{
  "arch": "dit",
  "model": "text-conditioned image diffusion model",
  "dataset": "regions of photos with short descriptions (Visual Genome)",
  "train_examples": 101725,
  "image_size": 48,
  "horizontal_flip": true,
  "conditioning": "text",
  "objective": "epsilon",
  "cond_dim": 192,
  "tokenizer": "word",
  "vocab_size": 6471,
  "text_encoder_width": 128,
  "text_encoder_layers": 6,
  "text_encoder_norm": "layernorm",
  "text_encoder_norm_position": "pre",
  "text_encoder_activation": "squared_relu",
  "text_encoder_mlp_ratio": 3,
  "text_encoder_head_dim": 32,
  "text_encoder_fused_qkv": true,
  "text_encoder_bias": "all",
  "text_encoder_qk_norm": false,
  "text_encoder_parallel_block": false,
  "text_encoder_inner_norm": false,
  "text_encoder_moe": "top_k",
  "text_encoder_num_experts": 8,
  "text_encoder_moe_every": 2,
  "text_encoder_expert_mlp_ratio": 0.5,
  "text_encoder_experts_per_token": 2,
  "text_encoder_shared_expert": false,
  "text_encoder_positions": "rope",
  "cond_dropout": 0.1,
  "norm": "rmsnorm",
  "activation": "quick_gelu",
  "mlp_ratio": 2,
  "head_dim": 32,
  "fused_qkv": true,
  "qk_norm": true,
  "inner_norm": false,
  "moe": "soft",
  "num_experts": 32,
  "moe_every": 2,
  "expert_mlp_ratio": 1,
  "slots_per_expert": 1,
  "shared_expert": true,
  "patch_size": [4, 4],
  "layers": 6,
  "width": 128,
  "positions": "learned",
  "residual_init": "scaled_by_depth",
  "optimizer": "muon",
  "muon_scale": "match_rms_adamw",
  "lr": 0.0042,
  "momentum": 0.95,
  "nesterov": true,
  "orthogonalizer": "newton_schulz_5",
  "adamw_lr_other_params": 0.0014,
  "grad_clip": 1.0,
  "l1_shrink": 0.01,
  "steps": 5400,
  "batch_size": 64,
  "epochs": 3.4,
  "lr_schedule": "poly",
  "final_lr_fraction": 0,
  "warmup_steps": 270,
  "weight_decay": 0.0,
  "adamw_weight_decay_other_params": 0
}
Rows from block 3 of the denoiser of a small text-conditioned image diffusion model, named by matrix and row number. Rows with one number within an expert belong to one neuron, the router's apart. Each number is 500 + 40 x the weight over its row's rms, rounded and kept within 0 to 999. All counts start at 0. Numbers have three digits each. After the name is the row's rms in percent of the matrix's.
Before each expert's rows are labels from the 100 images, of 14976 (inputs lightly noised), where the router gives the expert most weight on average: "responds to" is what is common among them; "colour at peak" is the nearest of a few named colours to the mean colour under the peak. Only what is clearly more common there than usual is listed. The data: regions of photos with short descriptions (Visual Genome).
# router: slot weights (model.blocks.3.mlp.router.weight, 32x128, trained with AdamW), inputs 0-63
# up: expert up (model.blocks.3.mlp.up, 32x128x128), inputs 0-63
# down: expert down (model.blocks.3.mlp.down, 32x128x128, transposed), outputs 0-63

# expert 5
responds to: text has "blue"
colour at peak: blue
router.5 094:491558521488498584488513539476507442497526540464572504509474562481483509549449485551454441512479493508421531528522538439530481456512501449499520422483502522570463450499513407551466525437477479
up.0 108:511410423531569485517496490499510563502501462565487506450513481514504503527480466547586503602493455405527491506534442498554498492566607466537513485501448478466484508441485460530504507595440554
down.0 103:524543508554559478556501489544453471537524602554489523495526491540487503475478517548498464602534450413431423555487587572538510453485528516536508506464581497567547473500483462500511516507468444
up.1 125:650500466540500389499545483491490477551539428491443536452486524496512501506548495415560528417528522491504494496501564505469485488503459537567483485454451391486505501494513486451411459496559509
down.1 130:566502534459585519456566520472525435479529511551463407553479441480472538528488584484501489473470520568519428551509504504429543439552492549500579501484501487584506508490553500467514487457505496
up.2 088:541526548508488513554440494503498552515465479535501465496487503501581511495494633490502493418513469525593494518529490542463497480499476535396507557497531526484446500562527495500492420496526516
down.2 081:505562485474499452421573498528488502489498459507556484559496557492506466497508536458437584507554481445455496529505478526463566494548510486465555582524507479549470519525538564434540446443439532
up.3 091:480475504545471520537490533503537489565560501517529518538514532479526405498541521572493441506532510519525530466478533498578506513485520519544442533487448504500530486532475478486509474499502531
down.3 100:540543507519528589376497509526503488532479512497473492500560513500482614509470523510520586554492519503490503525476492518445456489552543576554498529493531524564590475506468461411493464445504477
up.4 103:480373494487500458400540473516525610415484485503442503470505501422452490484509569524511504510544548516499599446503507437476548490536457484458463518532553448512500467528481528546512537581478530
down.4 106:509633454501498457453416526438502497495524468462458484589495538496623515473495565475498570472476492513493545472500478480491450496505498497495498546480496479468562494518554509501441520525484524
up.5 100:490562437486545516543481567524553543500555573439401528506504588502488495446430500512476523525447489568525481506498504503520516509467517500487447478509579521498423508505569491500453521483473493
down.5 100:478447432516510577497547483481490470548417464471523434443517561591484486445512488496498538501534498499498494488484543523559505476547500431486486484501422499467472553425500514515586472538526483
up.6 099:479498507544446404495503484384389556502496523493516472522513532445514424453545495499483497485491537558522511506415508492423532502492562495486519409526571416522479545533466501457565436554509500
down.6 087:506512511567371420538574501387521516504451467504494472500501529485536570500437495454473496497489548549429498476482484489506506480505497557486527470536547516519486558508433510544370441494498489
up.7 101:475471503510492476476489482508360534487419494498490473431469494446507517568491500462487482499546557464495446462500484485439454423543502507480532560500513494525510478473464501391484482515504561
down.7 102:521543502509488437494448524448499447443515407431492497519471486442534464497510476380485492476500548515512491550500551453481508503499508561504538547492530467480490430515519498568463466501500488
up.8 080:527514510500607490527485418603448515500519502511500596475491503457480500551532504492507525497504495493497519520511476480507552558500497517521459526486476447411500517486479523601440525507492515
down.8 081:538530469487513607508561498607483442438469526516509382479499443514510494524533420499545504549523464521453503510453500535509504523483546479427461521495529502517534500457477501386506498504520501
up.9 100:517495463500500592529515535501512451442586528517490476471516439491463609471576489438501455482371521518498453559484531538524500530502560456497496475461550548514404490499501481422482535460481472
down.9 107:511516502476494535491410443521509516544438447497517488556555491530504417557472372510477467497498507511574497449508505520522510497500513456456551508487419531482423518490368498545524528488499492
up.10 099:507470436458526461443436509511508601416510500510490507493502513529505598544519538586468514501539538558531563502482468482539548495498517522507519477452549516448494476529481501478557578436498511
down.10 092:477505415555502505446484476511532537510409512442512524495440524515514382478416525480469521443456500514538518486533553493610493471501500522610519530489477471541424467530412486505501547505494490
up.11 084:459507500448521500502521503473527497498487503513428493500468494554497485445474531546527495439496477498520438502439464538495397526479496556489483528491505500500575490422496465530438533479495501
down.11 084:486469495519560500444434522525479454503501460571473486479492507536506486508498480497527579499532491545444343501482492531510447518492503459503495540563465497497501505452551494488540567495489480
up.12 118:490447458538571530558441431496488482563483564565458487412484516489428475525520483472540510506511501543484473495506485492500489503493435529563510501436511509504524486496493485497515490528551510
down.12 103:472620483491545612492548516498424466481516442555495495572470479494570516467467530502531500489475507499501488551506577534434480523497413501554506479493472522522489550510494558499476519450576490
up.13 111:513496498488475380496489429481506535462465544501497499471519477469554533525487572427453503469478503489550483498428528528457500459466551415464488493519498464501506496495475505614556514527565513
down.13 118:503499510481504506494487500495505508457426461570569478521507495456408496493460483419461524437490512634476446519425541496450470507573592536396549524476600496496480501498537491479436515513537544
up.14 098:531597509493512468436457498575502501501499493501490480496552516500484597532497497449509501548478576478466412578499511501499512555412530504407498530513523505503491469524502490488518499507524522
down.14 117:465448558472475519489500561504492480447522511517513500549493505494526416513513549501440480521511617495526452490512575505565556522556501519458501467498434451464429520500499548569534556428499506
up.15 100:521504497520553562522534445504495580503482550470572409412488488529501484523462514503574536458514500505456528386480508487520463533502501471514569521492499467498478522521554408539469501430532511
down.15 110:517541518579532609586431545539573423490443462487519521570471503498483508482518512498514527456497482483496551492517528472452507496514570499526481549489488467511512523504487553501525500445505524
up.16 083:442468477511467501515537544511505529452546497492498506466482502508484511521477483476519500498544477462494493582489517508551483510585418498526515500460529481461567501484470500482507479498503551
down.16 077:513479401477412498494505468509494449462584503512497515563490494504502494619456506440512483468508465403559521510488498550501451513406418473524507507509502501522612505500517509499434455495498500
up.17 090:488500496516507450451524567542456486510479515484604492530499500499553510592456475467501488523468511465518534544477516460603481467520528472508513447515488403530499491503450419482477466482506509
down.17 087:494501572568417480552501540496548479510517490500488550492505464494501500532489518496645489513520512520449511490581493494566480491432494542491519447467479491502484482504506499535489432496500587
up.18 093:518493517498513517490388480502539512497515464487547450503511504480575499425502515496505479496493498510518497512429474494498500537501529505500403496486490517516500538516418503503499567595469520
down.18 099:510504555522520401471519492511502497451531535495567456498491493516467547508530460553502564597499472489477424497453553566437450493477501524498582360463533528504478537546427504485450503509494502
up.19 120:528510566500518529447544537484490486515526505516443522503505537498542490522504552414516502496514620500480475574484557514537593525512561503526588530447499541503528495484584468468420420520572523
down.19 116:538438506489512508500498498461491462503438488499486424506526493438508527500502553465511463468524618487474503509518527457571516508525477450523408609550419489501496550500500513490528512492577502
up.20 147:445536501545500506427498523507457503494569500542499500507524499428487454450492503539478500544507530487537517521516483518549508540503571501457508503471506414496511475497460451562452498462527498
down.20 149:397500520494459643511396495505524498469497498500523540465503490495515501457497491493519516562526535478438531524506444499512386461494559402514494499500473511519571538482416504499550511506525474
up.21 103:468533493525623534509499500515491461490512560460501504487494430513442448500503507495493494573493511514517455514423456507516532495466517450440474545468559502614478501496502499475533474471555537
down.21 095:493535517508535509552469520538520518488514444519563470487467481453558513498497505529520496571577482433454525457431542495514530482538454494506546473544458514435492522504467505552415497499542459
up.22 099:493493501495481505558483476483472655508496592513568569516501502498497401496602471549518470494505512573520499497496454573526493506507529510507500471458443515470505540493509500557504550541518453
down.22 094:492528492463415482576500560500480425459481531494530429365566497450481518466453487524509552447500500533469516494494497487554501505521495569488446505471572481493474501510495460433518540481541457
up.23 104:425541502537558555418598509430501532529503504537500530492531506430486433487511467552450515488493493443515502426512552493470540416518497481507547543487457499503449537480467520497493435526436522
down.23 104:502520494496512524473422497442486508474455515502500461458501493451606539512536488489511495518543484471485490503481484378507425517485480410531431573502510460502497490592466519491497483495474476
up.24 108:511502482508501572475499534595547581504532496555519532515496505500486537497500465532487472553418482528523582493501567528506552479521499527484495522519485413497535397475481441487448488551532503
down.24 107:527552509489480525392536468564503455504471502506481527496436537517508503524485429497519539490503470499500563484488492494531485427557495512545508476538500464535582405512486459531567502545513517
up.25 094:500498496479535537503472498516539446499537507470477500521548509538588494529544507498574485571494532487503448504498481518578411550501391493496443506541493515478417506618536483517459491485494486
down.25 091:463481503440493541516527504488523500496493503537465513499531521500467461517455508499498518466473517386424506411500490549501488464489491486502608469528489506467469572511519538514499440559460448
up.26 094:498521463537542512509498510501513444490509535500544466507552581564485484479511461591474450542487489461560507526489495534601463475535499512488497446510522487518467500510537460471441590601474504
down.26 098:486475478555499426521545512515501562563502486472500566495452585546520498536517439539511514500521480365556536487500514442535473513490482466498546498505510518529511533475528462553536481562556446
up.27 072:508501469490494426473488501488496502489507503463505519593480486500468498487531470571447527630408492577520480518496501480501496430459481534531503465477486503537490441473505519517546463551443488
down.27 074:490496460522498425511424465445505574504487590515470549458446489456535540491423490594500495574519544510492497463509529516635520499527497493504491423493499495473461484523495495508455509506470497
up.28 075:436497450505472499474487488510536533509490493533519532520579560466559512496581526404490459543494504452523513491464438540504536506463533501506500423478514479502478499464376493399485466500532512
down.28 072:482430495479410468447515472488484499498505498552497501504518481446542462614422484420493483518544515500462426500499545568521477503503548499499514501461500440559464462489469498598501510487485444

# expert 24
responds to: text has "sky"; text has "blue"
colour at peak: blue; cyan
router.24 100:491484472525521599500487470413496563525533567474460425506511525491439462565477494532488493511530478501404502473480620476623465494516480534598544518459502524536477502545565480535510505511409445
up.0 102:453441466496526539505532497438468588544501376490352463542495393486499472629513456499490430504566505498407490473480475475495503452527496465492506519488506461464514500502445523502536500518429518
down.0 106:504535496489418476527450500431513486560526514507363597453512473482502499591504552529478471479533454500559471517502496470450428501459520501583481538495500488523548486511505499500429519505479465
up.1 096:512471488500505575487567545521499505495569545515481493493578464380492482633505550550502537507393468499513557493615536522485495484502499400490460505501538516556495498550501477474488538516524544
down.1 091:513533501500438502465404500488537501418454444431501576484508477491498526495501492620558543568515503492521489426523504480483473474455556519480541575483499460470504525521513434534516498492524524
up.2 105:458446500483502474546517468525530518613516545514441500524525516552486455541472510498485474560437486571512484475534445494522501499517527501556635588492442499537511487475525500467503489501501493
down.2 109:494509514471558462519504530583505490500510501555469450491491546517482529537586500544504523528486497465498513500552642489505469454472498488508428543461555527466529469524453503496485588449509512
up.3 087:512509500506489440500492476461498556509507464492432513589502487543503476517500514542495483508453387504492515446462468524403515502643514515536548550508463423573515503501430545492576543514430513
down.3 099:472508486500558489516523548483493497518510486529400456495502417491490520507465477575448492478554488497493492547448591480515516500482506557530441506446468464495502502523499474432393563512495495
up.4 080:501444556541524502557471469509556499564504493538465456575404475549489489455492453588461528455553486502508536499498457537523486451499422509507496528529509479529472483486608500538548517489480433
down.4 077:578512536502581482573548463510481545497497494551491514500428522498502498515535504486517471496501468538432512459516597559585542506490402489473548526482468494506481495447528500409491523445493524
up.5 134:490466492473483342462451490635469500511433492515519521462516444486500568524495495548525494448495538438547474505511440518458556501498494436480473483518527467447509497481411419580515507502520584
down.5 142:500495497523520629472510511496503453454481444438474549543487522520522449494498524569454487475510465621574487557524366426443457479553498480500559466497493493476540537505496504443528500495454497
up.6 101:521496513478502489499487488493492486506443442576553489496492497480526520535383480527488485407523477470533459513541464656436476541485513522475494511514446509503512487462515495572473493511423530
down.6 100:506530528543476461494506532510501507501541520520503479499498441541448519500591450521514578479534443511474475497518526494410430451546489514540477504503502494468559481507523494487541552419483548
up.7 087:488517472497544507541451495500489504500400507474457573506560634498535497525506494554489457517503484535541492501435439578468515503500499499471455477462572504494487467488534429426491513478453474
down.7 091:479484500516494497421500468510506462522520500489516424489461604511499494499437465629438561450488500534497551528519570502485523497544491518507544493504487495424453444504493559536457560478496492
up.8 095:503499499481571536488504486626423496487466533540567484448606498459500461602558480466501532488458510407527489519525597499544528522521498471512449474495495503515454532531547511497499477483451483
down.8 083:497495491502550447464503500534499521505529504498514480490544459480494498597430492483507368571532522432524457506628495509503467516466450478448590527565568499500543501502490498584513480507512544
up.9 118:526516498502519524490510508513522515511568490511601521500500480515503482455508460453498565608456486511538455528536454555492472508499543474510548516458526510511508510405498510479472490483526482
down.9 118:539441491477478555500441518482498442501496487509542464427481465542464492495474531509502448594543499530422499491520490513570500484493505503498431516465488513516486500444487471517514514499516489
up.10 106:467491556450506500512476512475485507533502438525491535468489528364530490505586520558502495474413493384607490525466537555444558434500568497513501534523534470488446408530454514490501482500463592
down.10 101:485551520508504470515460500529428555453520544555544355555507492536523471555473516555519487534606504436434496431478511557434512495474565501504518588492465515504495460472447478515463528467498463
up.11 107:452504559535562511426497532559451499505459589514434569492512492453466499516468411487509493629522482416519528528545466495560502502473526505357522501472436529531500530478537501463474505554509509
down.11 106:495522576541510504508523518582558531539518469536435490509498488524534488468495424500629470605481477418453580441471537512485521608503533505501499505446495482520540470459433502500487514501518431
up.12 088:530478455483445500520505502527519463508618506506498531449513558502500493439402485530526460508502512486541560525495489427521494552436506461543493500529489476451515598492576542446529551431569583
down.12 084:501499475462503512470494519501504494537444464565515476526445555459498535442558490500498608452473516450439573516482504478499504511528554539580480444507524478531483616503564495527522543471499499
up.13 093:475511491510464517535504539535503448542545499411460585488500497502534494515557542420553501504499474486477477537502544502657550512561477487456521488498417456500498507535501484490515490621478472
down.13 083:543482468532500413536503480544502513497480517452500493484513475540484500534389500451529466531473523480460441503485468466571497534464507500503473571513564446479466490504532506559485490653514513
up.14 105:456483488507446525469524518538463485485520581470582544492516454504527467513536515499429499491485442497554489506504499610516497543429519504500437516483507440534516470507423482529465579563522505
down.14 089:473463512507499491524422507512555531465497456522591531365493585500500505419507454490508471588461395556447478577532470529476473499512523570547568494510528500496549466540477496431514518494519514
up.15 071:490410489466583523468501500463515605500497462498498503430499516528576490622601525393548538475528472397464523502480538502517478508496491459472497504599529506391485554496494469475527495498507500
down.15 073:493525483484536506498506486434532463549598506481492509527586497473479478559419500470544431487477548499483500461501463419479508528505461409496508507473499447573501499459652493499498510471501485
up.16 104:502544422517514492427487503512528541392492496487488511360494427499485531451474551501439591443462452493549483505485494465506514500500556512462507457470488591507528461518475476486505458534501500
down.16 093:487501504505457462486518497500570564440554470513588493557475468551501469494506554498513452487562461518470425523486555509489470531568500462496493491549531576503539484540453529496509464502514506
up.17 095:538517549602564517506507538492476473510536535480383557505464479486511492456558479419480493529496505527508519479475485499503529472497484518492569502533502517541590389500493489443498433496487544
down.17 087:482497530503440522501585512484549488530514503548450417542500483440481491498447506400493477527474502482489514531420460503520597485498478413493467527508491525501524383553503509477449407521485450
up.18 062:534497500507547494547494508500541487496535474499494503508528494621482531488517468522504522484533477513520584523464465461427500480494486469582519504517553532469552508508506515550546489487507362
down.18 078:583494507487619486499526515509476554517517535500491516513500459499497503500439446513578499487509489502496496516507500465407542524444505500460512539515467492484595501505502521484507499483520542
up.19 093:519505488501479476459524507398455489459500518482485540513502497486506486573479558447506471413534451505640557500494507506488430499513609490493439426506426499553470498513488506471487464499541541
down.19 084:452510507511402430509484511378523482451484491514501501516488520505500481527490523499520504469497503490351528477499500526423516492503618504499533482446575526524495456520463505646479502444528489
up.20 115:483537494466508532511528536518500511498524513498486431539567443464455499576500467508527407499495585563535574573506467496493514485523559497480510555514484476500497489425535556531503503493489507
down.20 122:496447520490509538551479454499535386418500503502524522478547504457519504540488427589568543486455603619499606429497498509482518529478565470492541501499486485476485499501465509452438513520463489
up.21 110:541481525519505463462521508500482512526425467486507498501554494474589513612491424521433499523485486550508486561553492475571506532495555472505528452525534454449481487510467500457482542507479549
down.21 104:505513519473414418490457454555521500579530565443505547494533469450459535508486471609452513488485501468470521453579547491539542521485513519486479438504494440536575436506499499603497499559477519
up.22 071:476512497447651488478560504450543491441501530497601556568488502466505527535537508456465536487513482500559566487492460509574602499500503534550542523452423453530446536485490539493517494499522560
down.22 069:483435465489614500514523501452505524505410498580500459489497497434480546539411481530535418445404489575446510497490528501576487476500498470514444517429567551525516533474430489498499452549512450
up.23 082:517477547479462507508433495443425482499525489498498506393471529487526456472523484478512509508501510522454503547500510424511499499483509508497529499435494504422502510507578526470435500397491501
down.23 089:568376516497406504513491525446560479529469491515511411532508502491538534472498485447480537518552525489510490448505497559547540492488491506504506542496522499573460545438518537490532531430471501
up.24 073:458573508545456481570483506514497451423469471499597533535499501502631499469500494506469527447502513551573523461515495502475603523501506480426503452562492545451499478525485514451480474503552499
down.24 074:461446513503495498537592512467444488514500507462558497496556500560423482452445510545487487441520424556473512577493498529500469527495510496449484460505497552477501505471508532465500420493464497
up.25 093:571423535489506473489597506499448510493502396473513488565542500493511509501475528453500515491494520503489440579504486496518495539506484497553482511441538487443559569410490500437448497480526485
down.25 092:466507523467520436502423501518494506507500548498494475356526501495494483508516489488495479512595496508485451517505445455488551518449465415518587481500501501555494561461524500523524451418581535
up.26 088:460549469520506621466501478516553532475540457534458565540523475499499464429509494501513570631506489510524494536506539364583536515521486435539502479540501433504466503434493588484506498516489508
down.26 091:453500417506442457475516518525466495592466553490516513550491461561459489472485561495508421499512484478456458459489492496507515555468500456549459483489521460508491498510604452535507496600463472
up.27 111:501454515480440433518477500508503521494502462520516545454504512516465502493481508520479508440412514478486525512446398506461542505521420503482507511489437433573486521579516431509491511510542476
down.27 111:521522500502495440498500461511517550516488526599508493518509475499539531511454489441521511474552499490473522439467600512503557535492435474501480545507510497465498507570509521492496503501537497
up.28 067:501534469504490538510595550442491487463486485602485502449492525396577502516519564484476424476498490519494476431502500540511499494511509516505554445504473429499449513490450490504483449442555501
down.28 079:381508502489435601442408565478499455476493391518518500500501458520492441421489500503493513577475510539528496535489512516638503501460512499509494501552506504512444544447518498533525489522540508

# expert 12
responds to: text has "red"
colour at peak: red
router.12 104:509523502493467441523516514557509459414512544552534496435513472493556545424544491492438538461477527465515493541518406505462567520454573554395481498463462518431483536468509475496511467432566500
up.0 111:516529548494439488481561524494449516448463504474502425441500453455514491536502621499525463454545519519481533488501528470497416452505461515530460494507508424501533557504500504461499542508539562
down.0 112:554500465503450430538515497473517471401459487459508491414496509493496520488533548501479494371483539559563491518473486485482483508536564519480496499459495495539503551417593486583481534472593509
up.1 113:518515515496453490484441494595546428459493553424429464479530545508480509427464480504522502500520486612497509499523507488385449521442487502486440493534422551503556503553536482494512469496504512
down.1 100:472520480487535583493620478503490469515515548552499403494501502489508491516483473478545590486543508527480533551473516490519441482521496531467502495590612462458553547501447540499511534484512454
up.2 099:489478612520431527450527454528503467484486501494486518527524516544533536387503531468452497512533500607523516499536476459488532559512549489479521497469523485498426438508490541501503531478504566
down.2 090:503441491487457607518483510535513479505565431554500398463498514498495493501479458502582572476544507514494508488586495528537521432481466487463514488496465517480517493449561550459633507490607500
up.3 106:503366559559433536496499532426421428501520524469508505463489511497455511518480502523493475489523493479494507443470459605523527511543533447638491510507498410505559498505504500461518518559471510
down.3 106:505537522471557589497514510420537521493472503510475470477541510521474486632474461470499469411506483552502456528500521496490527456532542521548516535498479481493510509444544459445508548496463540
up.4 097:540544463410471356505461517481448500520499515535456500578521507569390532502414516461542458500456413450551545479577550498566480492506462472551552499526563503526510457496471543459522536507423522
down.4 094:592479545484464486425513513504473508589515512484494383556491554500512502483546405400500515534463502509493438519498485501513537482569496413501514511535474505495528502478523494474527487546388512
up.5 107:500500499502501516497427532532538479517443533493502591497454518499518485477516493531531405515506508500609483437511503473576496502531533530442458496500533417529512458505422512466437551503421566
down.5 102:466497509501457504507512513522533511564506503510396508460474460534467475535498488607489524524508482515501503507467510478561443503449522492402564466522522450497481473503497517566537496531434506
up.6 092:558551528461490583470473469488544511524466509456502519603495508505475481441603425507482510603560493520511469506490488499484520544501460550487500524530502492520489461509512445502503488597455542
down.6 081:511500555534500464525553491584499494504597570492580475406516565533494534499390446482500513572419531498512466507460530433539481479493500501449472499526475464464542433448506500550500496488538467
up.7 094:486500505513468428511503579511490466501473487487578541524535468527513484467493489483521397569463487512443500503545411484528493483496457475479493458572612483543496410488475566524517415523522562
down.7 084:463498468469510447509416391551519478488489498497485506491455512481477465511519459498446605503527498480507433486515501567483575499376454468485526495539485442526482391386519511549478485515440468
up.8 113:551397530443479511575527500565532488402564487487524558488467554417492513435500466497510446419468456482500498493500522501453460528462486489486499530499506623506573494559467522444501487485523495
down.8 095:588595501440447473497500519466486543506504460503575442531475507477498497491496479425489546463516499478501479501491500519501457492494515426441496504479522570438564506480471529521517500528504483
up.9 088:513440571489395497475528490518502526508408520492560524525468505503500530446564494481431526498522490458520558500530522441520499538520516474504480431513544501509555507458535497498491552541507504
down.9 088:480498543523466487485483504495531544559567475509451469473498515543518494508491459486500535577498474534524554478500558595522574499487471461467488415475500425477467427495514461560501499504548443
up.10 088:466450489500461495562456464499498521499498497457513456477482494577487550490541494466522539510526448539403474528449540519421491493567433482540514577505468532497506486473497479533533468482428485
down.10 100:449500507535451512538572500399500500480507500513504495539565495558437493455451561453435514528495508520523528538490451416492506499565498487558446506500519554570553504519482501520409489476435486
up.11 108:599536496490489526508503524458460534503456501469439518560520460494548500515561553449504414453499471475501512488516528559482490487429533526534493401512496490557481544604497487503536487504557504
down.11 096:501394479488488477585498475439494488496508467513551453439519500411499573500523503450504491486519540519521505512509479576511499584512459508519463432536580435579428493510542499503509496497498433
up.12 117:469500500572541497488459410497501560455504514449464500407492490539512520499446575499484516490566521525513510500457415507371544521523517443498478550484505485506449480493499498535470531527497504
down.12 114:459501489532612500499518642495565464467519483501495586461508463502497493498534556562489503498463533601540542547511605447529546500466522556490498472545500496422505520525460493478502509461470460
up.13 094:494563532462411470529508466487458501490466462515486523511499523477471547578498455448469427464496558459459540547545438499437514503556516488482464469502486498413537511469482486395486500502574469
down.13 090:522501546467448488505510531506486486490480534454433429545492490505501504557506393465520538551541627505486505492502503551483492547540522509494511482557506535545488556485460514582505468494506562
up.14 116:490490511500486611446524591485475571508500471495440460515467465459545522554534577536543427459543457496496473494486513498516489410573503496570455561506465464498443507407478485556552572510489568
down.14 105:505528510518488441463389500434503506469496498498490513440431493472452440503382562526490505552494481585502463494501507532488506431438468547490596498492507443546463490465518520479450527494482488
up.15 227:508498454528551635444441497461475509566519527482445455519515523514500480574481528604551502500575500514410526463498578456567480476519472503542491466516522487485482491494500501536472507531446467
down.15 289:489498502507481426546521498503555560523498378571515425409503526508483498481471464483469500604491516516457482443507595586530597506484471516470509459482480517507495408497502506500518506488513492
up.16 093:499501510497470506503425439427409498530498504484470525566510531424500445533508532473485473499405498606502444479534472466472510508505527454493472440520510492507500432515454493524460521577456473
down.16 090:507477463500477506573491491457539569506508473521503463470524585512454502513478465518356516527498458676526485533523567570502434491485494506473591491429507539494487507463535481542489496522476521
up.17 078:517506449488500519547456549503487496455555517537525491498410491496565436551468503518590510468418469534498567511441451502540490498509454510517510421542522503611502500501555527520472465530541523
down.17 083:445479457542463502550516495435499502501522502498459533466469549533431529603427542514456444489494483492478491500477482550510501531484486451500532450436535508501515484511502472565496557536484462
up.18 040:481477501486506503478501470492481522502362500499526531530475503506526407503530516525468489543504495617490440502531496456478426489544497434465468440465500485518609510369481505511536490500494500
down.18 043:506526438498481525445501501519636540459532476541522496522521580449421516499499499485434502509534489531517473501496569460534492404493489572487499499501442532529588357430498505550500565492500501
up.19 136:477580496477563494521523508451452513555504472491532442686496504506488464616553563502524501495503500447505478509515524509504561478503464467488551430514491466519500448499457521537495548501472487
down.19 133:539487503518479511509466504509484474506472519451500406420499539530515540491487496486463556552548526521454488501474463527445553455506514481512491480486492541554474472485519491494526516546416534
up.20 097:494483498499445523525493500461554515544504549501579512503521491513462517468513496506467500500578528519421541431460523496495492473492500407491487499534485552510455426510499543509425387563587484
down.20 107:506397466490590540571477483465485490495514502582519469504547488464474426475501499549528537496390505478598536540497494483519527525526473497595466505515513539476531434499434467510567356488519528
up.21 066:458580446502493494561505495557507440597505499491579509544498496503488487499502557506524514518408529573534494501497538555514518494503495515509465478463520518475505477462484499512520451448498473
down.21 072:460520526438444488514482525504503469383503523501502473505439499503487494470495630499387522504493497518520492507614489593504527432576481507504533430524554481497531534423497500498466481469507515
up.22 115:492508484510473363481501498487507496503451486519506649344474496498495542490495492508537482479466494500495486526508428445425501446497521474456522497510534490525499479498508503427493506498520577
down.22 113:525500489484455474451497486541595487498504497501517496617511529481473490499511469499493556540451465484406444473537504560462524515482596516412485505499456512472527488484443499557497493478519450
up.23 103:479540521505492437492529499514485466412495490462510495488503503480448484527509527454514484384514499527486542502466480531501484438441527533532507464511526520469480475473498505603552502448492494
down.23 097:499488438482519588502487595501484550516480533432459506533526547550602457499460489499440509400457473492525441536472439532523489479536502540504494467591491466507518519497479514461501491465500508
up.24 111:506512508506458477505496522499494523420433447485486531453501555564521499447532497441529464541493627534503412519508565507448400497479499454486551586512487512504505509500542488527504489489590496
down.24 111:488484484543462386488455459528520472357491549504459524521501517511520488495506475500482454499509505459478513396516503509484506466450484503503439516537434475497516547522505492458476522472580536
up.25 116:495439462502540531592502521623505495504451545496546526478518497506501499486500500502426505452507582518555509471483518497489471502506515503497537495501498458515507582478505500515518436505492507
down.25 129:542425449487484527545493573512501454466494508521508482532498503471436512469491539466495418419529570499419500516436508547480500495431522511473499452498521487517560503439510500575500514535504487
up.26 100:484577514479495538404496508471480478440557500521520481497506527516520528521486520490457524401551500569451506600525481499391396503539531494513462523495603529504515520535490536451499526501552448
down.26 103:519426510501424549481554464482439441472483500446512520527511540479494542497565480493496494423528410528583527537544498493503441491501499541525549569516443534416502588464497519501492523548575509
up.27 096:504549530562499504458504487464487568469431525439497488509537496508523504518461442577469510564437500541525538514442544515501560497543551495516498497493478499532446503495529473474466501512501506
down.27 100:472461493525493482506460494526533502506498438523452463503541542511491529500497459576495484540621515506522507471458485420509496553460500486578496472477500475506395503500487487502531495490498521
up.28 087:466463503500528517501489491541561476433504570481622504491497487484485516528563524479485536454521459586553466494460398491497478434490504599435536494441435528481518544448501548499468481509482473
down.28 085:479502496515483646498445492495451464506560529424555493427483610504548452520489609542560533466501520550548492516578511503445464476490618511493495496457504523513532457439498470492460506504469500